{
  "arch": "vit",
  "model": "image classifier",
  "dataset": "stained colorectal tissue patches (NCT-CRC-HE-100K)",
  "train_examples": 90422,
  "image_size": 40,
  "crop_scale_min": 1,
  "horizontal_flip": true,
  "translate": 0.06,
  "targets": ["tissue"],
  "num_classes": 9,
  "norm": "layernorm",
  "norm_position": "pre",
  "activation": "gelu",
  "mlp_ratio": 4,
  "head_dim": 16,
  "fused_qkv": true,
  "bias": "none",
  "qk_norm": false,
  "layer_scale_init": 0.1,
  "parallel_block": false,
  "inner_norm": false,
  "drop_path": 0.05,
  "patch_size": [4, 4],
  "conv_stem": true,
  "layers": 8,
  "width": 256,
  "positions": "sincos",
  "pooling": "mean",
  "mixing": "mixup",
  "label_smoothing": 0.1,
  "loss": "cross_entropy",
  "init": "kaiming_normal",
  "residual_init": "none",
  "optimizer": "soap",
  "beta2": 0.95,
  "lr": 0.002,
  "beta1": 0.9,
  "shampoo_beta": 0.95,
  "eps": 1e-08,
  "precondition_frequency": 50,
  "max_precond_dim": 1024,
  "one_sided": true,
  "adamw_lr_other_params": 0.0022,
  "grad_clip": 1.0,
  "sam_rho": 0.1,
  "steps": 9900,
  "batch_size": 64,
  "epochs": 7.0,
  "lr_schedule": "wsd",
  "decay_fraction": 0.4,
  "final_lr_fraction": 0.01,
  "warmup_steps": 1980,
  "weight_decay": 0.0,
  "adamw_weight_decay_other_params": 0.01
}
Rows from block 3, named by matrix and row number. Rows with one number belong to one attention dimension. Each number is 500 + 50 x the weight over its row's rms, rounded and kept within 0 to 999. All counts start at 0. Numbers have three digits each. After the name is the row's rms in percent of the matrix's.
# q: attention query, key and value (stacked) (model.blocks.3.attn.qkv.weight, 768x256, the q third), inputs 86-171
# k: attention query, key and value (stacked) (model.blocks.3.attn.qkv.weight, 768x256, the k third), inputs 86-171
q.51 089:467509525561482440467569526502428456663528478529493474447486453504507498476416514444606504508514551530540436525542491474607512514539491548596480422464476537406441509521447471564558553474485506575518509549523484510524416509483455562414525537475572429484530474
q.52 106:486404551611518448482455479504528434509435530430539539553489558457456423543536572410494506483456450433512445488527542507441542465542542598555502557450469545571455454510541455510555541543537455609473529615520417451429431411461521546495479476532513609467509506
q.53 102:540524513543523493522551534488482419505515552451587456511459516499478520459538570569600509424542476442445511486510480485573537536482467595532417463533573595500476566493475413509489495531471462548615506426475554429521548534586476525466532532586475473559532513
q.54 102:551545558555489469512517493392580543580595509547473512438546421493534467481544572509487413517503547489553507368505542521540513523504428542561519563530534526433489572537482453457437501506386497381500479514470584493430527507569432518438484421549609495496454491
q.55 093:485480407392462554463453500392501531505522437495514554450567502507446510490575443600463496572460425544456483513543587521432425505493427416493489471445439509573464493546527508437506444574547507504513502469515589442517480456501599468529521470539437476469512506
q.56 091:507484479511522578550487535540532578410538360492501514482470425519594549539427446528468535477587481515547513459538531408500632523472473460514489464477603612459628465507528481489495544563424472504509513437450515456559565526608363566473416484512430463622435469
q.57 112:482526488556454589456454481458550525501430465610535421525450479500575543514455468515508532585555577515455457486484444437432440496555537566466420475455435500509514465503520559524460492471508537512449451491493535554534536438385582562579486476441471504462537544
q.58 098:517552466538566470536557537427536543540621494520501533490539440418487538478553487508421429491549502502454546552489529502570448525479486549564470475471448471490397449485547481541530488400424478419463455462494494619492526567512415495411448434514572445557557434
q.59 100:511516406497460623498489490508545560493459471549539433519504467447411491477404336504408502589446495484409511577453573466466458497512469532477506524429350482498490431416504511514467435464485510510477454516510557557526577506468521422559492466531500534557567520
q.60 105:462466550466568464482456505512541540542413602487529584496451432506433554494527447528411573632529395489537464515513531533535409507515551493566560461490448577520444388570431446441403455452454535486422512440619526487515558483494588474486490547587493586485597418
q.61 092:431530477455510460530595522485485508575539537551465482496527453475603497423653493613462435517463502485518505596461551624587489539438437428512573541541402460514401524514515495567497518494455473441446436456462479617548526630493534500435496451536541484486476534
q.62 092:495522512527438498490458576535615479516571468481357493524574419503604452521459519489479538515430566457535450497403457519580557446478521517474568511560454533439482440481468456435551445479519447496556521504414469552512512521443544531519572492548539467458494513
q.63 095:500556470516476564545584526523488552518512453568594583444562431501509594483472440528432453439465454493541455528445527535546465535432467530418441473563477464485582459462536566533499411441432597487480433495525524506428538578548487489573520504521482596547521453
k.51 089:479515480483480498523529532595425433550455492620556416592426491466432511516421509442452542467461458481436440476456505508470418498575473491476404497547501471508561528525415544512472516500556506527500489488458560487552517478534513533527601545449559528466542435
k.52 110:451440575457592471553448450530544504558474464543552635572430510414495492547460475555508555471514470374439490373459448518535491592467523566515492490519483577538512493499462490511542560516556465498549454454483477490470519564562446554409509544566518494505512490
k.53 094:449520432455478584514554438513510571495533437542535558509505490589476443590522615510530481344514526500542480420489505554450502599515460493447386417564550471522520457439522512526517569565555525483500425467579469420489455517520473506504478465483480466482465447
k.54 100:515512444516520461520570527472492505387452530566447434569492508489417501510484524482446572500570494633495490453497520512475505433451435505349409396544561543493560456481423496451576571507473561618447568538487597416493536498498561515513579507480474577550433524
k.55 096:555509519425497532568473523507426573449513433525503570391502464497570489486535541508458606543488517468505531609529456515513541495513441454519521492443485411548429470459572507509551525648454388415465520469461416425428548450457401549458444447447446508584460502
k.56 106:529526522519557476450510479473504445464530584476467454498451467622561487498442522526526469491487529576497501515567510439448483530525492491432437422451531467365564460456462553534394506473431496538509571507583553461518524550426390467532493451440476525510419474
k.57 127:485527446586441577407493538489486444534493501436480392496496593513532573462529435418568401483444526554506454486471519471442553431450519511554493604479446520559489468500554589552447506410545538497502432527498548567487402421394535456604499497460476510447561500
k.58 099:510543481501552535592429472560533522500548546540483438475558476546430449485489496470429491546476369510531484499380514578485470557482469502477481386522480433445507479411399487435486472428409412541508472525432459506412470521494516492503588465542584637531503420
k.59 108:523468451491536587464426468513425534488408566474481464495422484553530505422487465428482445541503467477403566531464543568377482528495508508455545477477563445547515471454471623477421479547484581520473491472464560594496524510457535431509451387471574569553563490
k.60 118:411480500510499512521483436535472579403512506506474519496408470459484496573459503447382504553542402449509443533499451480440535502560508532534617518524496498578484364483502545425534500507451412538380508437533394527484433543541486533524442497469585578558492458
k.61 121:523458435532437553522498494513504469489476491477489539488531511469434509465596458498513449475455475526439500586463583668491402530402476413456465526525449494532518526537505474476462502540505460535591459519503454493525472449432521539534548514492474464495491481
k.62 093:527464488606482522441448524462545420481496449555422469498448619499469453515500447425463507509527491570530525539456479540498417468469530493498517482498605405559509455508489520490545474508499528458433471520476511538498496435471551518567522551515480584397587489
k.63 093:554516463479513534466545521483580464483522546366497456412504473460488448479539452538483468543538522594444543629455489543574473574381519522581481537522472445505409507504563484520516458482501447523514506510444389561514530571396533488499558496468566492569539520