A small image classifier, trained from scratch.
Model: arch vit, activation gelu, patch size [4, 4], layers 8.
Training: soap at rate 0.002, batches of 64, held-out accuracy 96%.
Data: trained on stained colorectal tissue patches (NCT-CRC-HE-100K), 7.0 epochs.
Rows from block 3 of a small image classifier, named by matrix and row number. Rows with one number belong to one neuron. Each number is 500 + 50 x the weight over its row's rms, rounded and kept within 0 to 999. All counts start at 0. Numbers have three digits each.
Before each neuron's rows are labels from the 100 images, of 14976, where the neuron reaches its highest value: "top examples" is what is common among them; "patch colour" is the nearest of a few named colours to the mean colour under the peak. Only what is clearly more common there than usual is listed. The data: stained colorectal tissue patches (NCT-CRC-HE-100K).
# fc1: MLP up (model.blocks.3.mlp.fc1.weight, 1024x256), inputs 0-85
# fc2: MLP down (model.blocks.3.mlp.fc2.weight, 256x1024, transposed), outputs 0-85

top examples: tissue: mucus
patch colour: pink
fc1.763:532456425513525574479519529338488487522484475486417536400452486516517500509548508500491530599524463490443470555371485424533386505529418464464475469533530499429468461444501468530538579491482483410496529502472572501607522463550616454549439582589586456501479518
fc2.763:531595430546503436462405556456538492506516575578527526481564475573502427487534485472430543558540420541454480508477469558599524434612510511329455545507550408529574464529440397453411481597558495521597440576498457477458538545478538497540560545548463575483509461

top examples: tissue: smooth muscle
patch colour: grey; brown
fc1.694:420495457528565436475524542532541400508598493472483504429534439494592555504414482516499510491537438519475474529469508468498468509466550508469548552468454558516445443610575504462571585495483568530459470498497557557420457481437503595509528507522528466508467487
fc2.694:521541605521454484518427553528449495480526511473502448491540437439554416488457459362564534493513581535459452512504508567500476468401480447510435555514494357507549515452446520505509450562491515504357510564487540589513455493461502531548532482585508444492542523

top examples: tissue: debris
patch colour: pink
fc1.465:481456455512506486517463567500531516549484508484561498495467478486493522477410501486518538573576535459480452500464507496532589590532565482515514519504499530447491518468430525391503491496430459440638482589557486502455467532527504543492544500565463521461405546
fc2.465:468497498518517470459364481386573434455513580542463603478488498558479522590535519461500534564485472438511534423584487478542500471471481491471386620532543574545505429482499448465606514524483489487517482547518496571493548523492502469513561412495588541517479489

top examples: tissue: debris; tissue: mucus
patch colour: pink
fc1.544:523437424566571582493458556499542548526537488516508512419447558561521510539460481493535544477476570582596520440476491525561531507458551574549593428544465514506463520533474541514553434484486510509440372453494443532561460563420489418460532490555603525494440581
fc2.544:489478451479462508623519517495452482522424553488523549481538431448556420543469486528472538499546553441479537462501512445540529547511529472516536629475494594450586511495451479473484472591433495573503511539442643566573449527493487362510427578517418457454552519

top examples: tissue: adipose tissue
patch colour: white
fc1.89:419512554431510559530563578462609509439335454413493463521494579525536527405524442545515468449504423571456436488442577561502499478520489505493499587569527488539500436530505521509520483521442532432460558591548560478531516460490479564436503432453570503421537589
fc2.89:481533497500449360468467386483533445497484554545437543544556542461506470479526491540498559459404523562442450480467493405499504526399475513501536473568518491518483492553520483468500490498502536498528513518415488445475540503526401582550542400508516399590457537

top examples: tissue: debris; tissue: smooth muscle
patch colour: pink
fc1.254:520500470521535504456511596436526441556541471428444516431494505497494497514485395403557518468479492471475516593499457442581472482449514553513528434556562508532489576496535504414425480512510500449482429579530555481513477596439554449480514540445462479585528649
fc2.254:503455570419467451445414500568467500478402403520519463536552401507560582494460466539548497540504505507534493390530559465528513529433553470487467587524494611432495591453470551481456516468538481460543540569476502474500466478481440395519495486508582472478542429

top examples: tissue: mucus
patch colour: white
fc1.414:519498516541590582498551489577528471533524480510547425477474512520517493475503391506583541564407505527425505458491513441534474519499471512471393561409479497504520487530525506523531409541569559514535561514474471552474466471532503598519437573488478472534502480
fc2.414:465485506550571495587565495429465443466470582401533440649472496465485474511490496529638559487558502567438444443477510465517515495458491535557601553512544498483451458509439475496446498495498488499542536489526418563435495382495544528537520564477509433499479511

top examples: tissue: adipose tissue; tissue: cancer-associated stroma
patch colour: pink
fc1.21:548454502435508545512656528435555536578443572538519504375505520461486554496414575493535482574473565459485566502539468494508398443511437540531589490602565591381531565418495544543597485452507593483529523471434502493508513543418507508516513487433497521542447533
fc2.21:555500504498465429454435467446522529510409466520526540502520518414565582507524444527454634496527462512462428497519457561549554470528552507491497485457484507550465478522598486474486544499507559414571487547470515492474487613538430550488527354530538540473495522

top examples: tissue: cancer-associated stroma
patch colour: pink
fc1.203:512511621448519523500495455417518563439494430540540559441450525540554492445496588523441482523516579512574490543493529490458513431545412470480589553495533395471448520466399464600585514500545521537494613464518445545561440493509464492517447508511469548445458505
fc2.203:442541429540514481588495480419418500559557541494413445493444523422421488536461467493557542500494522564507482540479431520540486506521453493497555417511499472492414514471469452520520478542466486421514465456434515558450539532468584538377568545539508577557531532

top examples: tissue: smooth muscle; tissue: debris
patch colour: brown
fc1.191:462491488474522441503421555470494538537490557410492558438448597441507473494611445483454493382528499535471541521547535572482539474431539486328527547557567385497571490509474502520517603483469460453503480519563494439562376501542600453415459527503448557426457559
fc2.191:578536429477538545553522581500550514559502395493431458456452487482405375475508532415443541392471419452499579567462483468443589543539529590588539467536558563383480594428522517463465484520566504485513454465520510457486546418530562491504381578417484484480485532

top examples: tissue: debris
patch colour: pink
fc1.242:540504439405536519420492524486507592471451562472544516402463511463490496407502484385552557569570507492558507523416411472471394437491441512490530430506543401447487430457468498455557447504505450532483433437601546423525499491483530403446585536540485502445463586
fc2.242:513555492515421373528498498498507441495491514445466509458425447535513535487477552490501560539563495496503520406499418444567494526456527496555497572545563512564525461538429476550569419449532470580571517568464538533537491468528540439479394468526437486444441537

top examples: tissue: adipose tissue
patch colour: white
fc1.401:492447578555515515465466612417472524507334489543591505471457470493574450480559574483508522479595476480467468422501455461511485557481501533553501486576591466504453540498503518401468433571474473527474576529595514522447445504527523513544491458478518484442488558
fc2.401:557604505438513415484469463558434454414509458500467507459511592560515439401500455466528551621486422524509479474499487494522516593521436463416462571493514556462539455507477483489450520480517476558512478485459570456505489531534410485405439479520486583416570499

top examples: tissue: debris
patch colour: pink
fc1.79:420507488496435549476500406384462557520531510413511479480457548608549468452494457440490489535601491469480469534517452523502384514489504436445493494506523488495457433411507473559529521518493464475598516512468550540555437511579467533526369526583460497489374475
fc2.79:529495452518501429477470510511516532541575510515488491438511447542505520469477554468492529494542453484468624553428502545558463512514481520386420488528450443470521469495503425534481452474516551547555489610540515469448521490533473489515427453520468551420535440

top examples: tissue: adipose tissue
patch colour: white
fc1.297:525454528551437470474438471556514509469485519467434488516414477470488605501562497507516514490514496453545598552438530508524587464597441523555531602499516496488426429510521528503445531514476536565530533497415530525494489452468523529513378537535474451496602479
fc2.297:532433461567552495525504467501522520547486488551570490552543529548492495459454519510538455449466514592466567482467417517493513478526551489584464642458399503537413477411475592528517436545539413494385489472500422505476486477563475480531507593538430612380528490

top examples: tissue: mucus
patch colour: pink
fc1.373:415481523543560515475498466443521515477529486451524510473549467536489484467586582409457629493542515531524504548515477483446525499518539538450515501563519434531479570437519400452453651443470526512439473567436462508610547606437555364492473595519608537427575447
fc2.373:507531486459489531498497550425498538447541491532624504560495498524497596557472493474551619551527472383558519457540520513546489438533466434511535555474439552459472528427505414479486474415547459549513477453513573529551557573580500440481503596493462436479471562

top examples: tissue: smooth muscle
patch colour: white
fc1.326:499467488407482565485518411525441566503533561444494579517515485526500582474499507529453412510428504551467511540479434499497456524496573430579457502540439404580489564457496422552520487489602442458442489530589475460532447507481540631479592461405437615527473477
fc2.326:526459483541545496490446483560384458457485547412514404462412488478463564590581546455494573491448505529552513375406495487482476542538588566488473512609513517527524517498575469493478546535414454505530500554521488577521581471515494520469486495500400612464466509

top examples: tissue: debris; tissue: smooth muscle
patch colour: pink
fc1.299:471451492430458527491420516424523413599558546389503601584567535496417418453455532507441599495463578435523546512518465490477489437543567433525468541520518448468479511498510524519469513465514512433538465469518504451596508475542486488468478418509507449456454528
fc2.299:483439442523493449599386490373523457497440494603432544397499460553536502584446461533426556434480501528515435485534631418459585559522541455521478575415510520475488518571450539517508603442359481521526475501562599592571482503442508495517513477476553585504473581

top examples: tissue: debris
patch colour: purple
fc1.472:525500503388541529412458524508523588444573591515453515551474551506590540511452497505542515533599520540522493432505455539462480423455509531515502468475508402555436460466473450481535530499536438441428388518415539557496492536511504470547500553493534531531509560
fc2.472:394541472480544420495531491418572449459416521537528529506554528449484536481463476504512511606520470553435514505496437533588545546563527533414478535474584471436526463565539533587425437549542504580548506573517526627595478559572476513505492460552538568509507529

top examples: tissue: debris
patch colour: brown
fc1.269:527501495512512502519529577455493465584502601496525579545519605460502469543475516465508474478599519524438436482483516507568511444458499392407468521491510440448517494432465567490583491481404543498538580422576544521453468575451522533480494406438412503446464566
fc2.269:551594436467481564519404481542465431571471440483416497362526567539507387555591490464435551504524421433473513481558538464479550554507470516380463501528529561413610562485547489462464485483455465517553484457530484471545487444521585466521478494486526586474513555

top examples: tissue: lymphocytes
patch colour: grey; brown
fc1.313:466517498433508554465479464525480543436513403406624565486515394483559525447478490472419519522484548569501529435383459442389390468483575583515581480513518341539551597459528498487533464493537443471493495517562527524457531533449637429506527393499468518454430526
fc2.313:546561465559518378558444472455448510505459486554467520470417517530523485536530539425521447504613514453565488453511487505554468556597511490434574486461504507439557503496533546453485510533466452501488557516500366479491496445541472469350464592349542564515523488

top examples: tissue: smooth muscle
patch colour: grey
fc1.66:573478562442566583527574699520448467497461495460506445466527386544528476498435458493540447508488492487503563498411527490510509433510581505472461519429462452540441487549506451475509556498561553496515469567469566548459480488489500539546448492501428522444543513
fc2.66:509458513502537502538401478531538553569513612533513490495552469389505412541563505383486441496511505560434530499450457522460468528517540481547527454549548426524487558598454480539476426561504517479418509460512495618581483548502554535533548548507442501475509478

top examples: tissue: debris
patch colour: pink
fc1.638:506484576382579513514498428486460464492539492559540590490494560539539477465498384409512573582578545489532475498449450519390566501585475542464555428487529384499524402563543531469511505493561467523551502397486507394535506370516563491510515420510503474478456500
fc2.638:507499518490563416446532529426434492529399453500408463560538501454449513461506503470457517467415470497514540491460471491455472543462470465564477582504474441482494541477353492500503619443527523533606549422602441433483546491561473433529424594474491489587422474

top examples: tissue: mucus; tissue: adipose tissue
patch colour: pink
fc1.460:412445475504542465443478629506571417508461504519503593539473501515546557512538499451513572465443555513450524375436505445510394478523527429544525488514561467495518431505467478464506551467525467463372430525494519536467385370502463410467466541498482448536466541
fc2.460:429397484531561505517395519497527563540577470534462508478530528484491526438505527437439484532498367502473481461503542523432521574644506493451515528440573473471596453468459444452477531422468548491445534475540631480492441434506429432470390483572393573464475445

top examples: tissue: cancer-associated stroma; tissue: smooth muscle
patch colour: pink
fc1.543:524505477458479496577538514458537509481413481414462419507532419516500536466483609456511476524442535483548406615476506534427489486441597487577592392531504558466457533527607464404519566518500542536409421443417488445491507430532460481531503468423573482466490562
fc2.543:414444631449460454556588448530483460460573563524480423567429449491475526524501500540477569391532494500535565444468545521582416470497543559562565498473517479471416444516439458484500542519452584471601476481437406464502419530436521594588492458586513589512522532

top examples: tissue: debris
patch colour: grey
fc1.765:515583459484529552494461477466481489416593428431532497509558519501476511455506486403514538484555576591479426597448418461524445438426454476445564446460464454529501496521550539466548652458396510438543485529471471476475556498567497558518491518499492520581559554
fc2.765:457585489458549505523421472493410565430507401508577502501535464468499445466530492439459587567529486555549585489565440485540491493408525350466516474470452486499513490559486459450434448588536506523519600448426522447533513468517559549519595491536619553474452539

top examples: tissue: adipose tissue
patch colour: pink
fc1.584:456548497495493498533482560509487484548534495484432490434583435506527408418584524477570524512538501498465510525474446498460426480506520485512457501547548549501381471493387479507470568538538517540406439473447545529378458501599464498514423519535482426549476462
fc2.584:519509441474578405480428464402531532453610557534476453483569555514478446490543462411537491531456425516519586482462486540515485530520504489439528538548531446405517441445525466462453494553449558471437469466532549435524456479466479536450501485518488525481394479

top examples: tissue: adipose tissue; tissue: mucus
patch colour: white
fc1.94:484560508547509523433408504499458503484475478546495492529578479454492542462508515495449518502603540453454510500592444559546452461415562529505491434559548494383434550455504477448490505471595602433512452635425498537471526434462515486395437530490452531556587523
fc2.94:529547513479518548464306423474496489501559502581579475546517507472453578434523520489516502595501394581493532491474540486488492458511471460447446545483479426428561491451533500444458480482462566491509457420476606456443459493488536544474555517542573561513464489

top examples: tissue: cancer-associated stroma; tissue: tumour epithelium
patch colour: pink
fc1.489:531573495565460437506534420498451534453547528422520522458486425500483468538494562521427526522533451544532528578508456380558538538514499493536479405514501462436545494532404390493522426526458585521488486451435463523627492522527481599611454468493463457569540563
fc2.489:502425488387492561440529453567487532492505492445581555415524521577483534508495545413552553419462524575452440560500436476580567435506517537485416576560474473486443521432503487447471436520446582457560489447418467470532511544473502469563401480444520549464534518

top examples: tissue: mucus
patch colour: pink
fc1.108:506509433479468529521522487565523487541425576435430436503502428528499499545589481469488505438598517479499442503467628582432578441500534558688526479574551532429481515494576596444516601417561511549507479497514453458461553441537487501450469491498554536485500437
fc2.108:519436557535479472509507478466523492430590405495546511547490462416478520476580539513507589453449457406503485535486459589469461472574489494549471466518518465645419457472505472432480498478454515467497462491434429453551573512460461520532567464466491650500596518

top examples: tissue: adipose tissue
patch colour: pink
fc1.512:430496489534522560545565538596466475543468514496541493510472486489578500578543492457465551518421540490523566504426457507459566544543487475606508542511494555574539399454570506408535600571505495522554434436391470571451536486534516458517556507440496513519483499
fc2.512:496510499490537496452523503535583525479564551461453542468468423608513508455539590464457529498417556511552522508544477426542498541503493614501458423547442561508525523584528475489534578519534561531609478448513556496529527526487461582427469442494516527515515489

top examples: tissue: smooth muscle
patch colour: pink
fc1.32:595468453417600561472488530483552547501474477518473493429458633512473465484452451567501500514427564581462479477538570482518500436476478401413596470462478573485428508481511513536561481478503490492492532528556531568481506452514428471481432547492496532456434454
fc2.32:451458446500524489493563476453624463600507527549487504498487428441503448460479474538482383460502530497528494590467506533534500499518509490654535641488465562458615515516457604515500495455511486552478454559491486476507534460491547504475443460559490516549453476

top examples: tissue: cancer-associated stroma; tissue: mucus
patch colour: grey
fc1.394:454447412482489659519478536480557438572594604503535553483482434500510518571483460555465474510473416511523604418531533442462391478579389536470546454460564546504488474459491534572486548459429574493512574431403481533524567464522485547581451534402435448452538442
fc2.394:461506495532554567455385588470514490491534532517482430537507476483506508485495545485446447455477479410446457437540568525519459583567501482566443548426513473485601436518542452544489516438548469569517525432476593509507476396449410414531501482470404520571521496

top examples: tissue: debris
patch colour: brown
fc1.120:482616559550467455485413595517570482534443502556473526523461529453525463538530493496494491546576421434439568571485470504522571501468478461552445564601554515449517454451564502539527582460521549598506455537406525400389467509513560559430444444614437477468448477
fc2.120:524546495500476480409526554536467488472574519522493512445534540423514518524413520423562582465496555527502540483444519402548547511513565390522456524559491633459559455456527450449587620541524440570493486537546510513512519448539555615430555410501461575557617553

top examples: tissue: mucus
patch colour: white
fc1.90:562453502542520500468511514506490564476553542498450524535541443534547441438499506521517504441482589460456477583500538474487530499577577435425488469465461518533477515497453479492479461466508542492490457479498536550478573546565420480462571485451440452374547465
fc2.90:433554512521585553452532550487533484493443438483511440586470574477506465500436490533557512528388515487470467475498537582439495556520495533545507504479495523481472507499554514458531551488504519457543438569496457543577494514520449505497400385454488497501556529

top examples: tissue: smooth muscle
patch colour: grey
fc1.596:508571522531511531502551467505599490530513534610507435485442444462416559509443469511549490474470481553477417502505446488354432528599498508516401557496510614482509439530522487632426553460574415527549549526476458500506488516554494445491528507512485506474583441
fc2.596:492555518533493545531481528520560543489609571489471461601473504512533470443523499558422505480496447478485531446622392394553386507452514607502544510596510515481464574511539596466435569479594570523532536520534563589478548514467434487463584413435451526577549506

top examples: tissue: smooth muscle; tissue: mucus
patch colour: grey
fc1.608:539487560494580479464542546530452519478523503529504470453655494461488478487541530479516443451559489554413417455463521416549505593517591517451529540484411473546483539554553405505513538485432406461509508520457513565416589446538441474611532534588585515613482456
fc2.608:546605497529474556393558465527442485482496443535548552525379499523413514477426472454591480473482590520416498461498539465505534554398464589495576516561486532409481513590460551444507449529512495447474492489467564521537493448508473491462464464434514567475488508

top examples: tissue: debris; tissue: cancer-associated stroma
patch colour: pink
fc1.115:494505549434549598428483476465507349446540497550574571488435521433537547470466561445425498413565507469544559456503544456565483451515442514512522462451550526527487471488533479515496504552459569445416559504433544442443474469459566495543471497507537587454515491
fc2.115:482426483496584534524491431507516533491525619532514491529560546585474564438538461476526496549529511555542569593479530436520508494528486557436513528426483421472552527545441423496535440558517469496525480452541594425480515492465391502494504457499476538470439566

top examples: tissue: mucus; tissue: normal colon mucosa
patch colour: pink
fc1.76:491476475454552428533559418556462489532439542580467549519531415538500480490537487385459478518537522488494497462470478488470520483517531553599539505544474529501488477436384511524400543435517478427447424473528468481573575419548560369543572520498476486479446466
fc2.76:506440531524552504438493500476478514468457510543466507531514449581505534478480506500487613463475514582485473533630506500516444487485520559545445570432383529393525486437495464433550533512465532560513463630559501502483546445529473469520506526571373507421535534

top examples: tissue: mucus
patch colour: pink
fc1.193:534486473542485525418522602455546540570543444552400621552478518458457525473527549541431470417464490493509564393510467529450451539495576523539517548494570504477476520469493515524439509525537560519488492416508532605463500451519475483590457536535510424502512483
fc2.193:493505559560479512496525480482526506433583499552431503582480428520500526558428510436519334479476503545486521531548490517547529492535540555551559429437394462399592524528485577544510545454496453514418547460518426438545476535565581470503551420576493503450513520

top examples: tissue: cancer-associated stroma; tissue: mucus
patch colour: pink
fc1.758:570471551561537488487421475493541504478487573550418445451477549545502550603447453446461444517497399544522459529368452549425515470554458482512534482495491474482431487436534516521395545531544520511515563414540452442494496347441426468520520445504486509487373460
fc2.758:388465550523385476521514561431561510491555453541515644491483430465500576511509487542462550422503471595454550501609490659527432456433473513504463568544386483447398454463447466499440514456464474456508523472517558432427486528568493466506521438506463615496549514

top examples: tissue: smooth muscle
patch colour: purple
fc1.141:525462516421538465469512518509497487581519561449490628596554437410388538459500464478462431510446494481550486555503505520579405515471606498521496560465479441564401483481555531499441421501517514459411446541479481516499444407528478502512452536487479534462546485
fc2.141:581432506521541529499454581533507530531464442514509496553584429567447433384465517508449460396422515544403517491532560484459462588536508528490526620445484478447510500484561511508527543513483530532468506402524499521492452419570453429466490438458472502469459512

top examples: tissue: mucus; tissue: adipose tissue
patch colour: pink
fc1.197:492495525433469426491477509529489547500492421447539544579602414436502424590457452529575495458467544529557499502542526483505546500575491493453477526519493534623481472469548393427434508528533497545435516510519525460540412528518499395436537516397477523497402473
fc2.197:439574534551501552460435558520526533482416469478468489560528478543544577438519504426434585512551441489427532453431422524510523431576532554460452524523489368509418511479631504511484508514476558549565488615520519483443565495569458525557475525509365489491445492

top examples: tissue: mucus; tissue: tumour epithelium
patch colour: white
fc1.583:479357555478420495468515509552527490579569492483529431437484563438570510399446493508503544460452550557434439455502554498601521545406554561452457560509451473446563533398424532470434496491535561500412497483430508510511445531465428558531465529516454503504570456
fc2.583:438541518498483478563548478504561537464516475325690466495431523473559414466544498476474592564454537476473447480470500557427493537523432457456543468578514447474493446485468470454504457477453509530424469510491471456515438406522464425596434439422497604494532505

top examples: tissue: mucus; tissue: adipose tissue
patch colour: pink
fc1.399:482470583552547544426456579452523449475468557478616493474524533523465543385496564574496471518467421416455518449507505431601460545516491485425522432559506494393527523515432511488532480577495527487470532540435516493502453486495511497473459499531500578575478587
fc2.399:599515489545454463492430386540396490471439561523499553475473520547503489455468463460444578612482522591417445481483533371499543549503510584530483583489506473525460483510485468497485402474494536573515438456578561475502493541524454508430558498601619544467509497

top examples: tissue: lymphocytes; tissue: debris
patch colour: grey; brown
fc1.445:510464509448480544508564487557475481510433577408531492511449390526455486463468490485525490568553460466512541465514540483489441487649637549406466433534467455514424556525546464486459528469540538473525536516479502476450487471490516599548426585476515524527394559
fc2.445:511532403496474511609514511502500479493504507538500480537464596456461461425583504458611546512496477578406528446502486451500485532621496543492571553547626424417533487495425414525435439486553455485556430457512495508525490539518502516451486453486465539505545488

top examples: tissue: cancer-associated stroma; tissue: debris
patch colour: pink
fc1.605:446486609511482486440452455349518416447542476435491530401509491506467534565491543558432501512405485487491483513546453481453550520517430487410461480492477421489485593443481581605436538514552514434597579485503484556510491516535482422473562517443543397449560381
fc2.605:489432441485476482509471458499580548554554521628460533524510481495457524437607517445435491513528399511482500458531486614390454570448506585488498542532579458475412522500522486536473485533510473459523569568518543517476540527578367493537498452504433519489457506

top examples: tissue: lymphocytes; tissue: cancer-associated stroma
patch colour: grey
fc1.684:514535523523498476494487414464504447462561552530526504401489396513525501448526508547414376427493448460547555431510501520437511506486459504411493489469543568526503524502534540602446504489404577449533417563418508489544588483388442381573475520456464503461539413
fc2.684:393476536481433535508502529463434477481527386601414483445457430508550518452533518563506473562465500503527516473507527505434551469513517512475499633456521463488470436535521471601483511471590502527494557506495507518415515513494371488490466423408436460426540500

top examples: tissue: smooth muscle
patch colour: grey
fc1.417:476488564513470564564457464457467548437561565543428553532504599477590483465517390498434567542534498511418483522480543513529550487477528476409517567474434496514470432445511556625502450558478468504465632555449483488410455488529445472484552504496470495584432446
fc2.417:460469387389518561496499447595565535570545512489529469394466440441428371469507522453515507421487454524452538613460518445489462498462475522449544445588503459493512570476484451499530419508495571536577510510474509599503518569452511453583475509466560523422575471

top examples: tissue: mucus
patch colour: white
fc1.289:485510557480543548431564482481549492493446578432540450391574512520553506445389486488464419506454505539428437520538597568444527434408450438536586534429451491521478504482571533438550416444579458479477555516466560503501422471467430452419477541636436446435446417
fc2.289:532530468456559532525529404424562482546602551526484552557481459364554468506495464470470470499479531528516450483439501560488415508421492434600521483444576425488548549567518450527461440530544550553521513532546447568458564431535545519574478431538511465546368499

top examples: tissue: smooth muscle
patch colour: brown
fc1.752:470445522504488471508506495469555418546549420505522532394505549541536574374528345369504459485484502503403462575485455425460518511467499557562532505434456497461447446529507510484442522538470430544521530461442641508386552404438518512507517468511482441523542515
fc2.752:485511501515520487491455501526487556518503577544469498475490465518517443467583484463581471495504564477406487566438540524435414569474529493527489569566543416481495475460530531471599610552461558527438471484530498543405535479512462416594543493527549479507507478

top examples: tissue: smooth muscle
patch colour: pink
fc1.712:423560532588542379469381591497483485557550493516454571520528441524503544527489524517420440538549468472467507558494517569492530479511583558502496534484527431493511484488529477432483523461607593539444486569521435537441417475533533474433506492460497532543622513
fc2.712:541553538519541533532463495476497542556572585553577412491519485401502491359408529432481578418507446593463480485472480549528481527491475481472488481489506384470587497503510473448444421473470582536421511434489605530498518468530391505550544509469540518514465568

top examples: tissue: smooth muscle
patch colour: pink
fc1.135:512464537517428473473555538492449506510504462583489562480497478542457580479481471521447513440498421512457511569480488500453564586585466513520497512466516551481550470529562496485528569460557538462541478422531532378515460437567571436526474527521514435539544436
fc2.135:494452534445543507516529589591450533562430489452455507540558507470461530497468602492557551406462459478434437498478463527505482504589560446527442515500419443428514520485403511383499652444477564550523600483563474506549497461513555499571486638523459439476508467

top examples: tissue: cancer-associated stroma; tissue: mucus
patch colour: pink
fc1.315:453491537574494556538497553481474478619540422471468488476508559473501566519437527551428521459430469535519476554471531475455589460515473480484523417502476498462533452492391481548496502433408482447509481475477527579536518506548464539571446556475531527416538546
fc2.315:574470455442416484537412409512610521496502487559443479366548499495475540501511555447489524485541528489416523605409528575427450506570467472439487460476454450425467468472506466468449415510548529504572444503452605466517464478475467485565426539533513505457534471